{
  "model": "masked image model",
  "dataset": "photos with spoken descriptions (Open Images, Localized Narratives)",
  "train_examples": 101725,
  "image_size": 64,
  "crop_scale_min": 1,
  "horizontal_flip": true,
  "color_jitter": 0.2,
  "method": "mae",
  "mask_ratio": 0.75,
  "loss": "mse",
  "encoder_arch": "vit",
  "encoder_norm": "layernorm",
  "encoder_norm_position": "pre",
  "encoder_activation": "silu",
  "encoder_mlp_ratio": 6,
  "encoder_head_dim": 16,
  "encoder_fused_qkv": true,
  "encoder_bias": "none",
  "encoder_qk_norm": false,
  "encoder_parallel_block": false,
  "encoder_inner_norm": false,
  "encoder_drop_path": 0.1,
  "encoder_patch_size": [4, 4],
  "encoder_layers": 10,
  "encoder_width": 128,
  "encoder_positions": "sincos",
  "decoder_width": 256,
  "norm_pix_loss": false,
  "decoder_layers": 2,
  "init": "torch_default",
  "residual_init": "zero_last",
  "optimizer": "muon",
  "muon_scale": "original",
  "lr": 0.015,
  "momentum": 0.85,
  "nesterov": true,
  "orthogonalizer": "newton_schulz_5",
  "adamw_lr_other_params": 0.00079,
  "grad_clip": 0.5,
  "steps": 10200,
  "batch_size": 256,
  "epochs": 25.7,
  "lr_schedule": "cosine",
  "final_lr_fraction": 0.05,
  "warmup_steps": 510,
  "weight_decay": 0.06,
  "adamw_weight_decay_other_params": 0
}
Rows from block 2 of the encoder, named by matrix and row number. Rows with one number belong to one neuron. Each number is 128 + 24 x the weight over its row's rms, rounded and kept within 0 to 255. All counts start at 0. After the name is the row's rms in percent of the matrix's.
# fc1: MLP up (encoder.blocks.2.mlp.fc1.weight, 768x128), inputs 64-127
# fc2: MLP down (encoder.blocks.2.mlp.fc2.weight, 128x768, transposed), outputs 64-127
fc1.585 016 [107 104 126 115 187 142 126 117  96 149 146 138 170 121 142 120 173  99 103 136 152 137 136 111 170 129 106 127 108 125  92 118 139 134 110 113 160 170 126 193 122 201 142 168 117  81 138 126 130 142 173 132 136  98 139 137 101 130 111 134 124  88 136 130]
fc2.585 016 [146 146 138 124  54 107 128 109 151 124 108 116  65 115 132 120  98 117 127 139 128 120 129 151 110 161 158 126 168 142 166 122 105 104 131 119 120 134 133  76 120 116 127 109 139 181 110  82 123  97 125 115 134 122  99 110 150 133 160  93 149 183 139 140]
fc1.586 014 [113  91 114 154 130 133  89 112 119 159 156 125 125 156 145 134 128 134 120 170 108 134 134 138 133 132  93 167  75 135 161  90 103  78 135 133 130 115 131 159 125 136 148 134 142 122 102 139 112 133 119 116 143 130 126 132 149 133 136 122 127 131 152 156]
fc2.586 014 [118 149 144  75 119 143 158 167 143 122 122 140 170 115  94 127 110 136 132 104 161  93 140 126 103 146 111  95 170 119 136 145 116 151 118 122 141 170 106  91 159 117 109 132 134 124 152 152 128 120 134 128 138 119 121 132 103 137 114 148 132 137 117 119]
fc1.587 082 [ 23 161 150 141 106 140  92 134 143  93 102 156 124 155 129 101 124 123 133 126 113 142 161 110 119 120 124 137 104 127 163 111  54 105 118  96 121 123 143  89 104  94 117 130 111 120 106 127 163 117 151 140 111 150 142 126 123 133 141 146 127 120 138 112]
fc2.587 103 [102 155  90 133 165 136 142 168 117 113 174 115  99  87 135 179 119 133  83 156 164 140 108 124 167 141 117 151 136 115 127 133  92 121 142 194 150 121 116 168 111 112 127 198 155  88 103 127 125  90 179 102 115 133 137 104 149 152 122 116 127  98 132 116]
fc1.588 115 [ 95 141 100 172  88 151 128 123 115 136 160 127 154 128 154 125 142 174 110 143 135 126 132 111 106 148 184 183 110 126 116 161 116 127 125 123 138 139 108 148 111 143  71 146 102 188 155 152 134 137  87 146 112 184  80 101 126 146 137 103 103 105 114 106]
fc2.588 121 [144 144 148 145 109 184 128 116  73 111 147 152  97  96 113 158 120 143 113 125 136 147 141 167  91 126 132 148 164 116 142 152 119 134 107 153 115 125 125 121 115 102 169 134 118  93 148  84 139 131  79 116 107 143 106 127  46 138 103 122 162 117 132 122]
fc1.589 024 [122 102 137 145 125  94 125  88 128 140 149 139 142 117 168 129 150 103  67 187 141 175 143 102 142 137 171 147 126 115 140 135 156 117 148  99 100 136  71 146 167 120 126 125 139  96 146 132  91 114 151 126 149 156  93 172 125 132 109 103 113 122 158 110]
fc2.589 022 [150 179 172  72 110 170 134 172 141 109 129 116 117 143  81 120 137 137 171 114 102  91 122 135  97 170 119 118 124 131  97 133  93 161 102 160 130 122 188 135 144 155 120 146 104 137 115 104 149  94 118 138  79  99 151  93 110 130 136 127 130 129 114 149]
fc1.590 016 [ 92 115 148 143 112 135 127 120 140 133 124 104 146 115 109  95  76 123 173 155 129 141 137 165 158  86 149 160 103  95 128 112 138 105 144 117 120 122 116  79 158 150 113  82 107 166 113 124 101 138 109 119 120 133  99 115  98  99 174 109 140 100 123 145]
fc2.590 016 [141 157 125 117 152 106 137 123 135 108 114 140 120 146 174 150 138 124  91 105 147  92  95  92  82 152 129 113  98 115 136 154 120 163 119 113 132 131 100 171 114 118 134 151 151  61 100 135 158 124 109 137 119 102 147 145 157 133 123 150 110 166 153 136]
fc1.591 143 [151 118 118 125 117 117 179 166 134 124 124 142 118 139 120 145  95 151 142 125 140 116 161 111 145 131 130 124 156 154 135 100 146 151 123 124 140 146 169 146 103 108 115 126 174 114  74 118 121 120 167 139 142 129 122 124 203  96 128 112 101 135 173 142]
fc2.591 147 [ 82 107 147 146 104 117 122 111  84 104 134 166 157 121 102  83 142 125 149 135 148 187 110 136 175 118 184 126 158 107 120 112 152  87 107 120 111 111 147 105 154 147 146 113 125 161 180 122 134 119 158  95 121 109 122 156 119 188 130 124 131  95 130 150]
fc1.592 021 [145 150 116 164 130 136 133 148 130 133 112 114 105 124 131 175 136 116 119  92 146 137 133 172 132 103 152  83 152 129 117 162 117 152 145 136 104 137 108 135  92  91 148 123 140 107 119 122 110 118 100 135 121 163 115 107 152 160 122 122 148 181 170 108]
fc2.592 023 [113 135 137 132 150 129 111 111 147 116 119 119 134 134 121 112 136 142 146 136 127 136 127 115 145 117 123 174  74 130 117  73 138 141 100 123 131 104 150 129 130 136  84 110 124 175 147 158 131 144 154 141 107 157 113 148 107 101 114 141  81  67  78 132]
fc1.593 012 [161 116 113 132 102 161 129 140 138 137 116 104  93 103 126 130 129 146 140 121 116 123 131 123 163 121  97 119 139 140 136 144 122 139 139 163 153 118 155 137  69 152 159 174 141 101  91 105 180 113 142 123 147  73 165  58 137 113 158 108 118 137 131 157]
fc2.593 012 [127 134 124 136 159 108 153 118 125 126 153 191 184 169 149  92 127 104 138 104 145 154 131 112 112 153 146 138 103  86 145 111 122 106 132  95 146 135 114  99 137 105  83 102 143 145 122 165  86 128 120 158 126 140  96 170 137 125 117 133  86 105 125 101]
fc1.594 015 [128 144 133 176 123 114 120  95  98 154 117 140 106 107 140 164 133 126 140  81 123 119 126 129 182 109 179 103 154 124 108 150 111 114 122 175 141 122 125 125 118 133 135 139 148 107 105 124 132 147 115 117 155  97 117 111 117 133 127 127 154 125 184 139]
fc2.594 014 [126 133 164  95 141 113 137 142 159 102 149 126 151 162 110  93 101 118 132 159 112 104 133 117  76 140 119 159  72 101 150 100 143 161 120 103 135 127 132 135 118 104  94 118 100 151 134 151 101 130 153 135 101 189 125 136 146 125 112 128  94 128  77  95]
fc1.595 064 [151  97 209  57  92 105 130  80 132 135  87 113 120 100 146 124 116  99 136 127 140 174 126 135 115 119 130 126  96 117 109 146 114 151 135 157 170 161 129 118 112 117 160 156 112 137  84 143 138 137 122 145 138 139 124 155 142 133 167 105 109 169 112 158]
fc2.595 078 [179 149 135 151 122 118 125 140 114  97 134 146 115 158 115  91 111 144 126 129 130 114  98  73 154 135 157 118 127 124 136 132 109 110 140 182 106 115 137 155 141  68 141 162 141 106 150  76 142 118 133 147 117 157 148 124 141 173  90 112 118  67 159  98]
fc1.596 131 [178 123  73  79 148 107 135  94 119 102 121 146 117 152 122 167 119 132 118 128 140 110 142  77 149 112 140 125 150 127 124 144 128  75 120 139 145 126 155 166 152 106 153  99 189 106 142 163 135 156 120 127 124 115 144 118 100 135 143 110 161 138 138 132]
fc2.596 131 [114 137  94  96 130 151  79 102 139 126 117 140  98 106 110 154 108 112 108 155 171 164 139 135 122 117 142 151 114 156 109  57 120 133 136 135 131 106  94 152 137 129 168 129 137 164 110 130 108  87 110 146 141 110  94 153 109 106 190 127 134  66 150 134]
fc1.597 036 [130 129 117 138 144 122 155 151 146 125 126 123 159 105 135 115 134  81 117 142 139 153  93 124 135 111 164 122 119 119 134 124 168 134 161 122 121 110 106 139 119 107 123 157 107 140 125 134 111 112 147 130 136 107 141 154  79 150 159 103 172 127 124 108]
fc2.597 032 [102 153 161 120 123 127 124  87 111 117 105 123  85 147 147 105 165 175 159 111 119  88 157 129 126 140 110 133 144 155 111 122 111 128 101 110 100 123 140 130 125 146 128  80 136 118 151 150 139 154 100 159 101 144 106 137 179  76 114 149  93 148 100 154]
fc1.598 117 [126 114 142 160 102 127 103 156 106 140  85 111 173 109 111 168 115 149 141 134 125 113 119 137 145 109 143 115 152 119  77 124 139 146 136 153 106 120 140 157 135 171 106 165 134 144 103 128 148 137 135 118 109  72 128 112 131 111 146 151 140  94 155  90]
fc2.598 132 [104 141 120  86 117 137 147 125 161 112 120 116  92 143  62 119 140  93 178 159 121 110 124 146 116 161 144  98  73 137 162 119 127 147  95 126 139 156 134  89 149 145 144  90 108 151 112  94 132 141 105 149  93 145 148 135  94 124 142 100 164  88 161 107]
fc1.599 057 [152 137 139 134 133 138 167 120 123 127 125 109 105  79 154  96 116  95 162  85 146 146 156 109 134 112 117 106 156 121  91 125 132 118  93 126 120 141  89 120  97 149 130 186 116 131 103 156 120 121 134 146  99 124 139 124 115 147 138 124 144 115 124 140]
fc2.599 063 [114 121 119 141 122  89 110 150 124  98 132 130 145 166  94 154 149 135 127 112 116 129  92 100 103 140 128 155 115 153 129 115 115 160 101 150 106 136 147 111 121 132  85 127 130 128 101  88 135 165 126 120 154 139 114 147 159  91 116 131  94 103 115 133]
fc1.600 019 [119 115 133 155 146 152 145 118 126 124 113 119  85 116 115 170 137 138 159 109 150 145 125 186 178  87 146  91 122  84  90 110 103 153 169 122 115 148 109 151 121 145 157 112 144 121 112 123  97 134  90 107 116 135 120 108 152 129 154 150 143 120 149 108]
fc2.600 019 [158 172 148 106 125  72 109 119 120 116 108 123 124 121 138  96 111 133  86 135 125  98  93  52 109 151 127 159 103 128 172 144 154 130  94 117  98 130 151 126 105 126  98 155 102 140 146 122 158 150 153 137 123 142 127 140 122  98 115 105 126 171  96 148]
fc1.602 049 [161  88 133 128 141 137 139 150 192 113 132 156 126 129 102 134 152 162 123 139 103 121  87 106 118 128  99 154 117 122 156 136 168 133 208 144 142 130 173 106 126 108 139 111 142 105 107 149 108  98 112 139 130 154 174 126  99 108 138  90 146 123 126  91]
fc2.602 051 [124 152 105 144 144 149 135  87 122 162 108 135  99 120 121 111 152 149 102 123 147 120 164  95 160  87 138 103 119 148  87 150 154 128 121 124 126 141  84 115 145 115 109 154 105 179 110 106 115  82 122  96 137  83 106 117 135 141 153 111 114 144  89 129]
fc1.603 150 [112 115 130 119 127 128 106 168 119 114 173 127 128 112 140 121 142 129 116 138 117 153 138  92 122 147 137 163 140 134 125 130 144 151 162 125 145 151 149 137 134 137  89 121 123 156 165 106  87 168  76 154 171 157 154 131 112 105 180 119 104 112 168 113]
fc2.603 137 [135 140 118 116 144 100 149 110 138 162 107 111 142 117  99 110  90 102 136 185 164 156 102 144 157 151 146  62 120 125 118 105 146 142  85 153 157 133 128 101 139 122 104 102 182 117 144 140 116 166 107  94 127 113 124  99 131 138 116 134 168 152 149 127]
fc1.604 052 [166 115 123 151 111 189 124 112 149 101 125 124  95 130 126 128 105 173 132 116 140 124 118 103 120 138 124  97 151 100 132  96 121 131 147 150 119  94 142 101 162 104 116  87 167 126 122 146 140 122 113 119  89 136 111 124 164 129 135 146 148 100 114 105]
fc2.604 056 [116 151 129 134 149  95 106 185  95 131 142 158 178 124 129 124 128  85 143 111 109 108 124 115 135 134 132 162  67 129 119 128 151 144 120 129 145 149 124 155  88 164 125 157 101 103 129 111 127 132 141 140 156 127 176 118  66 108 140 106 122 170 125 151]
fc1.605 097 [ 43 171 164 121 124 167 121 146 136  94 113 133  96 126 147 125 125 137 118 134 135 135  74 107 123 123 113 138 126 118 122 120 133  52 151 111 126 136 113 134 102 132 114 125  93  95  96 176 124 137 151 150 112 153 157 128 116 125 156 132 138 138 126 133]
fc2.605 121 [ 73 149  65 175 147 137 161 170 143 109 170 114  90  81 141 173 109 127 139 156 156 119 139 140 157 126 103 145  92 139 157 134 138  69 120 188 114 133 134 144 113 104 120 193 161 100 135  80 168  61 142 119 145 112 116 101 142 121 109 144 146 145 120 153]
fc1.606 165 [138 118 109 143  91 111  90 141 147 139 134  50 141 100  99 167  85 164 145 128 140 170 136 106 126 144 102 103 121 124 116 115 126 118 111 130 143 117 116 150 150 158 104 148 134 135 104 120 154 103 151 114 186  99 128 117 113 143 184 113 147 192 163 133]
fc2.606 203 [156 150  92 148 153 119 159 149 148 140 120 149 109 118 106 107 130 149  90 114 141 100 119 159 113 101 131 172 100 100 116 118 131 129 140 133 164  96 107 149 165  80 142 103  77 109 119 173 127 152 121 133 123 140 162 142 117  99 155 109 103 144 132 147]
fc1.607 013 [135 154 146 102 111  88 155 103 159 112  92 149 108 120 128 121 116 128 140 105  84  99 118 124  92 151 173 101 189 125  93 127 125 133 106 125 137 134 150 107 192 102 122 119 141 122 143 141 181 138 105 138 111 137 123  97 130 134 141 131 101 132 112  86]
fc2.607 014 [112 100 119 174 116 132 116 147  87 149 157 141 143 120 148 137 135 104 133 144 148 158 120 142 150 113 121 157  83 125 147 121 139 137 166 125  92 121 158 161 111 153 148 131 120 108 122  94 115 134 168 153 130 124 143 127 105 108 104 114 171 132 134 161]
fc1.608 256 [109  92 169 108 161 147 130  97 203  92 118 113 161 118 155 151 135 150 108 135 131 116 150 143 102 119 136 125  87 107 109 108 127 149 152 134 118 146 132 120 114 177 168 125 154 141 138 110 177  93 124 128 116  93 142 143 136 135 101 145  86 128 126 105]
fc2.608 220 [139 150 108 164 106 117  98  82 130 144 144 174 135 142 151 143 141 110 145 128 125 133  99 128 136 101 139 122 147 104 145 163 111 108 164 118 151 108 125  94 145  88 121 130  97 137 165 187 100 141 114 112  73  91 146  89 168 112 103 146 113 158 143 161]
fc1.609 102 [152 135 164 120 138 120 102 108 106 110  89 158  90 111 128 101 134 114 145  98 107 127 120  75 142 137  96 105 149 103 138 151 118 128 118  81 112  83 110 119 135 145 158 140 120 145  91 133 162 103 117 147 104 120 170 145 128 127 165 109 113 156 129 129]
fc2.609 129 [101 141 154 145 117 170  88 106  53 120 135 123 167  98 155 153 110  97 139 112 168 133 132 110 101 163 118 119  92 135 118 112 130 147 103 108 122 132 101  59  95 138 136 104 129 114 121 149 151 166 142 126 139 171  84 147 125 121 137 120 123 108 147 127]
fc1.610 123 [114 128 138 129 116 131 135  71 150 158 124 146 118 127 107 142  99 105 115 148 153 142 130 113 144 116 187 149 141 123  94 146 139 112 142 105 140 143 151 170  77 115 125  94 138 144 126 155 101 120 109 104 129 135 141  76 159 176 146 106 118  92 163  93]
fc2.610 112 [120 101 156 112 168 113 147  78  95 132 100 137 168  84  97 166  84 134 141  82 145 139 133 134 132 101  64 132 146 111 141 124 135 148 125 112 109 128  98 127 123 123 118 153 167 126 110 143 129  97 166 144 141  96 135 102 180 126 117 131 138 103 118 160]
fc1.611 132 [133 148 153 144 132 114 137 126 159 144 117 167 108 112 140 145  98 147 110 113 112 145 116 175 150 169 118 126 106 134 135 126 143 107 111 159  96 139 143 161 108  98 174 145 131 118 157 143 132 180 134 113 145 142 110 118 144 156  72 111 159 141 115 133]
fc2.611 133 [137 110 135 116 171 124 131 102 134 123 113 129 133 180 135 119  80 119  94 154 104 139 162 122 115 149 133 120 101  97 153 147  87  88 161 148 127  86 103 116 146 112 102 129  88 139 137 160 180 115 151 147 170 109 169 134 141  88 152 158 140 117 120 174]
fc1.612 049 [118 128 138 150 111 124 160 155 157 148  89 133 123 122 164 131 101 137 154 140  95 113 108 121 153 109 135 157 113 154 117 151 107 149 141 120 145 110 168 120  77 133  77 106 141 175  86  99 131  87 136  94 108  95  88 119 149 127 169 126  98 126 111 153]
fc2.612 046 [128 105 127 111 134 108 130  97 102 101 125 150 135 131 126 153 134 132 126 111 184 121 123 138 128 133 126 103 150  98 159  95 139 126 129  87 144 157 103  92 150  87 158 130 131  59 102 207 123 138 122 136 189 142 165 130 133 158 117 111 107 134 182  86]
fc1.613 023 [149 155 160 149  91 103 159 121 145 127  84 126 104 115 122 135  87 123 181 101  77 105 142 154 130 109 152  97 160 131 134 147  86 144 107 131 151 120 171 140 118 104 138 144 137 122  96 124 176 106  90 135 140 119 123  67 123 158 154 106 118 190 123 150]
fc2.613 022 [129  92 108 136 166 136 114 106 108 139 151 169 157 143 125 103 150 130 116 138 163 160  97 105 110 126 117 161  67  90 136 108 135 117 165 119 114 124 137 139 130 128 119 131 139 109 167 164  92 152 165 177  98 144 139 162 148 102  84 148 112  63 124  94]
fc1.614 017 [117 122 160  94 169 130 161 139 100 134 130 110 165 107 125  73 122 129 131 121 168 148 129 138 117 140  82 149  92 121 116  97 142 108 125 102 118 127 155 131 142 145 144 123  92 140 158 143  91 131 147 106 109 142 144 152 105 117 138 121 143 116  77 135]
fc2.614 018 [142 120 107 154  98 136  85 116 137 119 105 123  73 124 133 140 135 129  99 143 104 129 113 127 137 112 138 110 164 163 127 168 124 130 117 154 136 126  93 139 100 148 132 125 146 121 116  57 177 116 107 110 149  83 112 124 180 123 141 147 157 155 163 153]
fc1.615 101 [133 166 150 144 151 114 141 107  72 117 181 160 130 143 135 141 105 135  84 126 116 174 131 121 151  97 148  81 171 115 122 187 132 136 102 126 122 150 113 160  80 139 147 121  89 110 127 139 136  89 118 106 123  96 155 133 115 139 107 128 165 137 154 143]
fc2.615 110 [121 110 125 133 117 134 131 135 118 120 136 130 113  83  88  88 105 177 146 117 109 139 124 106 104 119 121 161 121 148 104 159 129 153 141 138 148 135 153 137  95 109 105 122 146 140 167 141 127 139 137 110  98 159  60 149 165 116 191 169 101  84 126  92]
fc1.616 255 [121 109 121 137 111 155 100 127 113 125 124 103 138  92 127 138 126  97 116 102 148 146 152 112 152  95 142 164 172 108 131 107 149 105 135 132 140  85 155 109 170 136 112 182 135 120 144 117 169 153 106 128 161 122 120 137 112 106 128  64 104 110 132 183]
fc2.616 224 [134 135 151 128 122 178 106 100 110 141 176 180  78 140 156 144 127 136 125 146  78  92 106 159 113 109  95  72  73 116 126 114 121 144 139 120 126 141 135 149  91 144 133 127 143 106 155 145 102 136 123 142  99 129 155  88 155 146 139 159 122 126 152 135]
fc1.617 020 [109 127  85 119 105 103 125 131 157 126 123 140 134 137 123 133 125 121 132 186 134 128 122 104  76 145 148 124 121 150 172 127 131 153 135  74  68 107  75 113 144  76  95  98 143 154 143 102 138 108 119 140 136 152 102 174 167 141 131 136 125 128  91 135]
fc2.617 018 [119 138 167  92 127 164 117 154 112 150 132 116 142  98 116 154 122 159 110  88 148 113 139 158 160 122 114 128 169 123  99 129 126 130 115 154 145 137 172 130 132 153 182 131 100  82 126 181 131 169 108 115 131 118 155  88  75 127 121 111 123 114 189 125]
fc1.618 119 [129 134  83 105 115 131 130 110 101 108 140 109 113 136 145 145 123 144 104 149 108 102 137 125 149 155 166  90 167 134 109 171  86 103 136 142 141 113 114 142 160 126  90 105 138 164 115 144 129 152 113 131  86 138 121 101 113 145  95 145 109 140 130 118]
fc2.618 111 [137 127 166 122 139 148 118 108 146  97 118 163 152 115 152 110  94 150 122 114 121 163 136 140 120 114 131 127  91 117 134  57 127 141 138 105 124 148 142 144 121 136 144 105  87  88 121  81 134 105 105 125 127 140 130 132  70  84 130 155 165 122 118 128]
fc1.619 018 [155 121 123 131 105 156 150 151 115 130 164  98 133 148 127  79  88 132 152 127 131 119 135 134 125 130  91 147 103 114 132 102 125 121  99 158 131 116 155  97 135 143 101 124 134 168 106 140 121 155 125 105  99 144 128 114 152 111 151 121 134 120  94 153]
fc2.619 017 [101  99 115 145 122 112  94 104 152 123  99 142 144 116 157 189 136 116 125 109 134 130 112 133 120 111 125 126 121 133 116 147 117 125 155  91 144 137  85 172 127 151 148 115 155  75 146 120 144 135 101 142 155  96 139 132 116 123 150 171 144 139 163 159]
fc1.620 107 [131 132  90 144 106 158 134 108 137 139  81 188 162 106 163 122 102 148 150 194 133 145 187  96 136 121 126 121 122 125 136 130 153 145 100 116 140 150 117  90 100 113  92 147 126 115 124 148 140 119 118 149  71 118 121 144 162 114 102 136 128 148 141 110]
fc2.620 108 [118 112 135 115 127 131 151 107  61  99 170  88 140 120  81 166 129 158 132 118 108 119 118 166 100 140 120 138 107 146 163 123 124 154 133 152 138 108 115 176 125 143 155  86 114 116 127  75 138 112 120 133 144 102 151  94 125 149 187 114 149 103 157 114]
fc1.621 206 [114 122 130 146 110  99  92 140  76 119  90 142 118 107  84 158 149 134 166 128 144 138 107 134 122 136 110 127 124 120 107 174 121 120 117 132  87  92 160 124 130 136 123 132  56 147 114 131 139 129 126 107 119 128 161 114 137 119 184 132  99  94 117 163]
fc2.621 174 [119 101 131 106 118 120 126 126 133 113 104 168 153 106 119 116 129 127 135 102 159 167 105 171 104 134  89 127 133 135 128 155 137 115 119 119 115 156 145 116 100  92 115 125 101 150 106 143 114 119 158  88 128 130 110 186 136 175 144 134 139  92 117 127]
fc1.622 156 [117 170 171 107 124 132 152 124  98 124 150  99 151  88 174 133 132 133 113 143 140  86 153 176 115 114 114  96 147 130  93 147 157 146 101 155  97 100 186 140 109 154 142  73 137 144 163 124 128 155 172 163 122 141 115 118  95 108 133  97 155 131 107  95]
fc2.622 162 [137 127 108 140 103 115 154  71 167 123 127 134 142 154 158 125 107 122 107 143 151 125 130 106 142 145 114 103 125 120 140 130 104 128 126 120 121 169 150 173 111  71 142 125 176 110 125  78 154 163 129  89  98 168 144 148 153  91 150 138 142 102 145 101]
fc1.623 032 [124 136 147 121 103 114 158 157 161  88  94 133 132 106 120 121 135 159  94 122 115 104 118 114 139 182 158 167 188 100  99 112 145 149 154 138 123 113 171 103 147 125  96 125 118 147 123 114 134 131  99 163 104 120 149 151 120 118 158 182 128 117 152 103]
fc2.623 032 [102 147 122 169 134  59 151 114 145 134 141 129  90 109  74 144 148  90 119 172  91 148 152 152 109 137 126 124 118 124 168 121 166 133 111 100 117  95 102 162 129 166 135 123 125 115  96 120 118 151 132 139  82 120 143 126 129 152 121 145 160 123 117 156]
fc1.624 017 [126 120 119 126 145 128 121 150 148 123 100 132  97 100 124 186 148 146 122 108 139 114 111 122 122 118 135 127 134 129 103 122 152 158 182 148 128 141 110 105 119  99 147 133 146  99 153 139 133 112 106 133 121 134 109 115 154 104 135 170 131 135 163  82]
fc2.624 017 [136 159 135 158 129 106 138 112 122 134 137 121 114 146 142  76 147 128 136 129 122 164 138 118 128 135 136 139 115 136 137 132 144 125  81 121 106 109 143 118 115 140 106 104 107 174  98 138 117 133 138 137 123 180 136 152 100 135  93  81 104 130  77 155]
fc1.625 055 [ 73  97 121 132 100  99 134 102 130 141  99 136 106  99 121  80 140 123 189 152 114 109 115 112 122 110 138 157 111 122 112 121 144 144 163 131 158 134 127 125  91 130 106 148 140 147  97 122 168 126 128 139 157 100 141 106  96 138 193 116 175 138 111 145]
fc2.625 059 [120 166 124 104 153 110 122 126 104 100 120 142 159 143 146 108 117 149  85  94 165 144 135 121 109 161 125  92 142 110 150 142 152 129 119 147 154 112 123 113 174 143 144 107 106  91 138 168  98 121 104 161  87 119 103 144 183  90 100 118  83 164 130 134]
fc1.626 014 [ 89 129 158 138  92 112  80  81 138 138 136 138 147 144 129  87  97 149  93 181 113 130 134  92 137 153 133 173 123 145 168 124 143  91 135  96 125 102 121 107 169 123 134 114 133 127 130 152 120 139 159 150 145 134 109 167 102 116 100  86 120  95 147 134]
fc2.626 014 [143 146 127  92 159 162 162 199 138 124 159 135 149 115 127 148 138 117 160  82 112  90 129 129  78 161 133  75 133 110  80 137  96 155 138 154 152 176 112 147 146 122 114 139 107  98  94 130 129  89  97 102 120  85 161 101 141 151 156 159 124 152 134 126]
fc1.627 144 [150 143  66 107 115  78 132 153  98 107  98 115 107 155 117 125 158 121 148 115 155 126 142 136 146 167 126 143 142 116  62 196 111  84 128 160  96 122 159  85 147 132 109 122 136 157 115 123 156 124 132 128 113  84 138 107 146 128 107 143 124 116 119 157]
fc2.627 143 [122 134 152 178 121 105  98 104 137 109 109 169 170 119 150 153 150 117 102 130 132 134 131 136 133  81 110 129 145 124 178 107 125 127 130 115 167 109 107 180 116 132 101  86 118 113 116 193 130  91  76 122 151 146  85 144 107 122 114 160 114 110 121 165]
fc1.628 187 [151 128  91 118 158 108 131 102 172 124 122 135  86 131 111 143 127 141 104 132 170 135 158 154 113 123 134 121 135 172 116 119 105 125 110 146 111 165  85 118 114 143 155 172 119 126  96 114 145 112 125 141 115 106 192 102 106  56 151 126  96 145 106 103]
fc2.628 193 [122 116 116 160 132 112 113 127 155 109 157 109 145 118 134  76 126 162 141 117  96 156  99 137 133 132 129 102 142  74 117 155 135 101 134 118 114 188 124 138 113 166 118  83 152 125 189 137 173 114 153 126 118 115 131 131 137 161 146 133 153 107 129 152]
fc1.629 052 [170  98  92 142 143 189 167 152 155 103 127 120 152 123 121 122 120  88 128 130 131 134 133 137 123 172 116  87 115 140 138 121 115 180  75  47 100  96 151 147 147 122 131 131 127 159  73 124 106 100 141 116 113 131 130 128 148 141 157 130 110 157  85 149]
fc2.629 053 [116 126 116 145 129 136 107 110 101 158 136 125  94 125 178 115 155 149  98 116 151  98  92 133 138 118 120 155 130 118 118 127  96 108 125  72 101 154 137 129  95 147 131 113 141 123 155 155 111 188 123 146 158  79 138  97 154 119 115 135 152 103 170 133]
fc1.630 113 [ 96  91 183 150 100 124 175 138 128 100 116 129 105 122 133 119  60 140 139 144 132 118 158 120 127 109  88 161 113 155 136 153 134 174  99 145 118 147 121 133 125 136 118 173 128  96 135 130 152 144 122  24 133 111 145 116 105 142 130 137 111 143 126 138]
fc2.630 121 [128 147 119 131 108 102  97 121  67 119 125 131 131 112 156 155 139 159 109 121 120 214 120 119 142 156 154 145 133  91 104 157 122  82 158 127 100  86 128 141 112 138 138 105 147 144 147 110 153 147  97 160 111 124 121 131  74  84 138 129 169 135 134 110]
fc1.631 047 [126 156 151 110 139 143  97  96 103 114 129 166 108 139 133  95  96 123 155  89 128 102 163  82 131 136 100  94 130 122 146 149 120 133  96 102 146 115 118 100 141 147 155 153 141 133 147 164 131 146 142 130 104 139 125 132 152 110 104 144 124 116 148 132]
fc2.631 042 [139  88  84 138 141 121 151 153 140 114 167 113 145 134 121 132 120 124 124 169 121 139 147 150 106 129 196 168 115 113 113 100 123 137 140 141  97 154 115 135 106 117 127  77 122 146  84 116 124 118 146  93 129 170 114 108 130 114 164 151 137 158  83  85]
fc1.632 012 [126 116 131 106 154  89 137 115 118 146 141 120 135 109 157 118 156 124 115 164 125 135 137 118 152 114 163 149 112 104 126 129 188 119 129 144 163 152  76 167 101 143 125 224 113 103 147 116 130 129 136 134 150  85 164 133  78 125 139  87 124 133 151 113]
fc2.632 011 [128 162 147 107  94 133 133 117 153  83 102 134 127 170  94 102 164 127 161 122 128 149 117 148 115 174 105  99 130 141 143 125 101 133 123 110 101 108 166 102 134 112 133  61 129 176 149 139 115  98 130 151  90 128  87 139 179 129 123 161 117 162  93 116]
fc1.633 008 [152 118 146 150  94 148 149  98 174  94 121 141  95 108 146  85 113 146 100 176  97 107 145 110 108 168 159 128 150 157 177 124 100 148 123 117 106 102 110 127 169 122 111 138 134 122 121 110 127 126 134 132 142 119 119 125 162 120 125 134  75 126 107 166]
fc2.633 008 [123 128 162 104 151 131 121 165  90 143 186 131 189 161 119 168 143  82 155 113 118 116 115 135 120 159 141 100 105  82  98 133 127 136 139 127 156 125 188 148 121 125 143 115 101  86 120 156 104 131 124 150 117  94 176  86  93 143 109 143 182 134 153 104]
fc1.634 190 [157 102 108 150 113  99 133 136 127 126 123 136  83  82 171 150 114 112 109 118 103 164 123 113 145 133 158 139 126 132 112  93 124  99 126 173  56 167 146 141 130  95 112 117 100 144 121 115 114 134 152 142 126 138 153 146 142 155 110 157 167 146 133 149]
fc2.634 164 [110  98 125 138 137 141 118 156 129 125 118 150 137 130  86 126 138 140 193 113 129  91 193  89 117 125 129 113 131 114 105  97 136 133 144 111 150 110 103 130 130 134  76 118 118 104 117 106  91 109 137 133 123  95 142 112 112 103 138 154  97 168 146 129]
fc1.635 021 [124 106 135 110 133 164 133 106 161 116  86 138  58 107 146 133 150 157 106 139 110 122 149 136 131 141 127 110 164 140 129 141 148 150 152 167 133 163  90 130 120 148 156 182 156  66 136 130 146 103 103 133 126 102 159  87 134 135 122 121  80 141 146 107]
fc2.635 023 [153 158 120 154 119  88 135 148  97 136 163 157 190 156 120 112 152  99 170 108 129 169 112 103 148 151 134 134  75  93 130  91 144 109 115 114 120 110 177 130 132 123  98  90  99 195 133 147 109 111 150 159 125 139 103 133 118 102 113 117 127 137  77 141]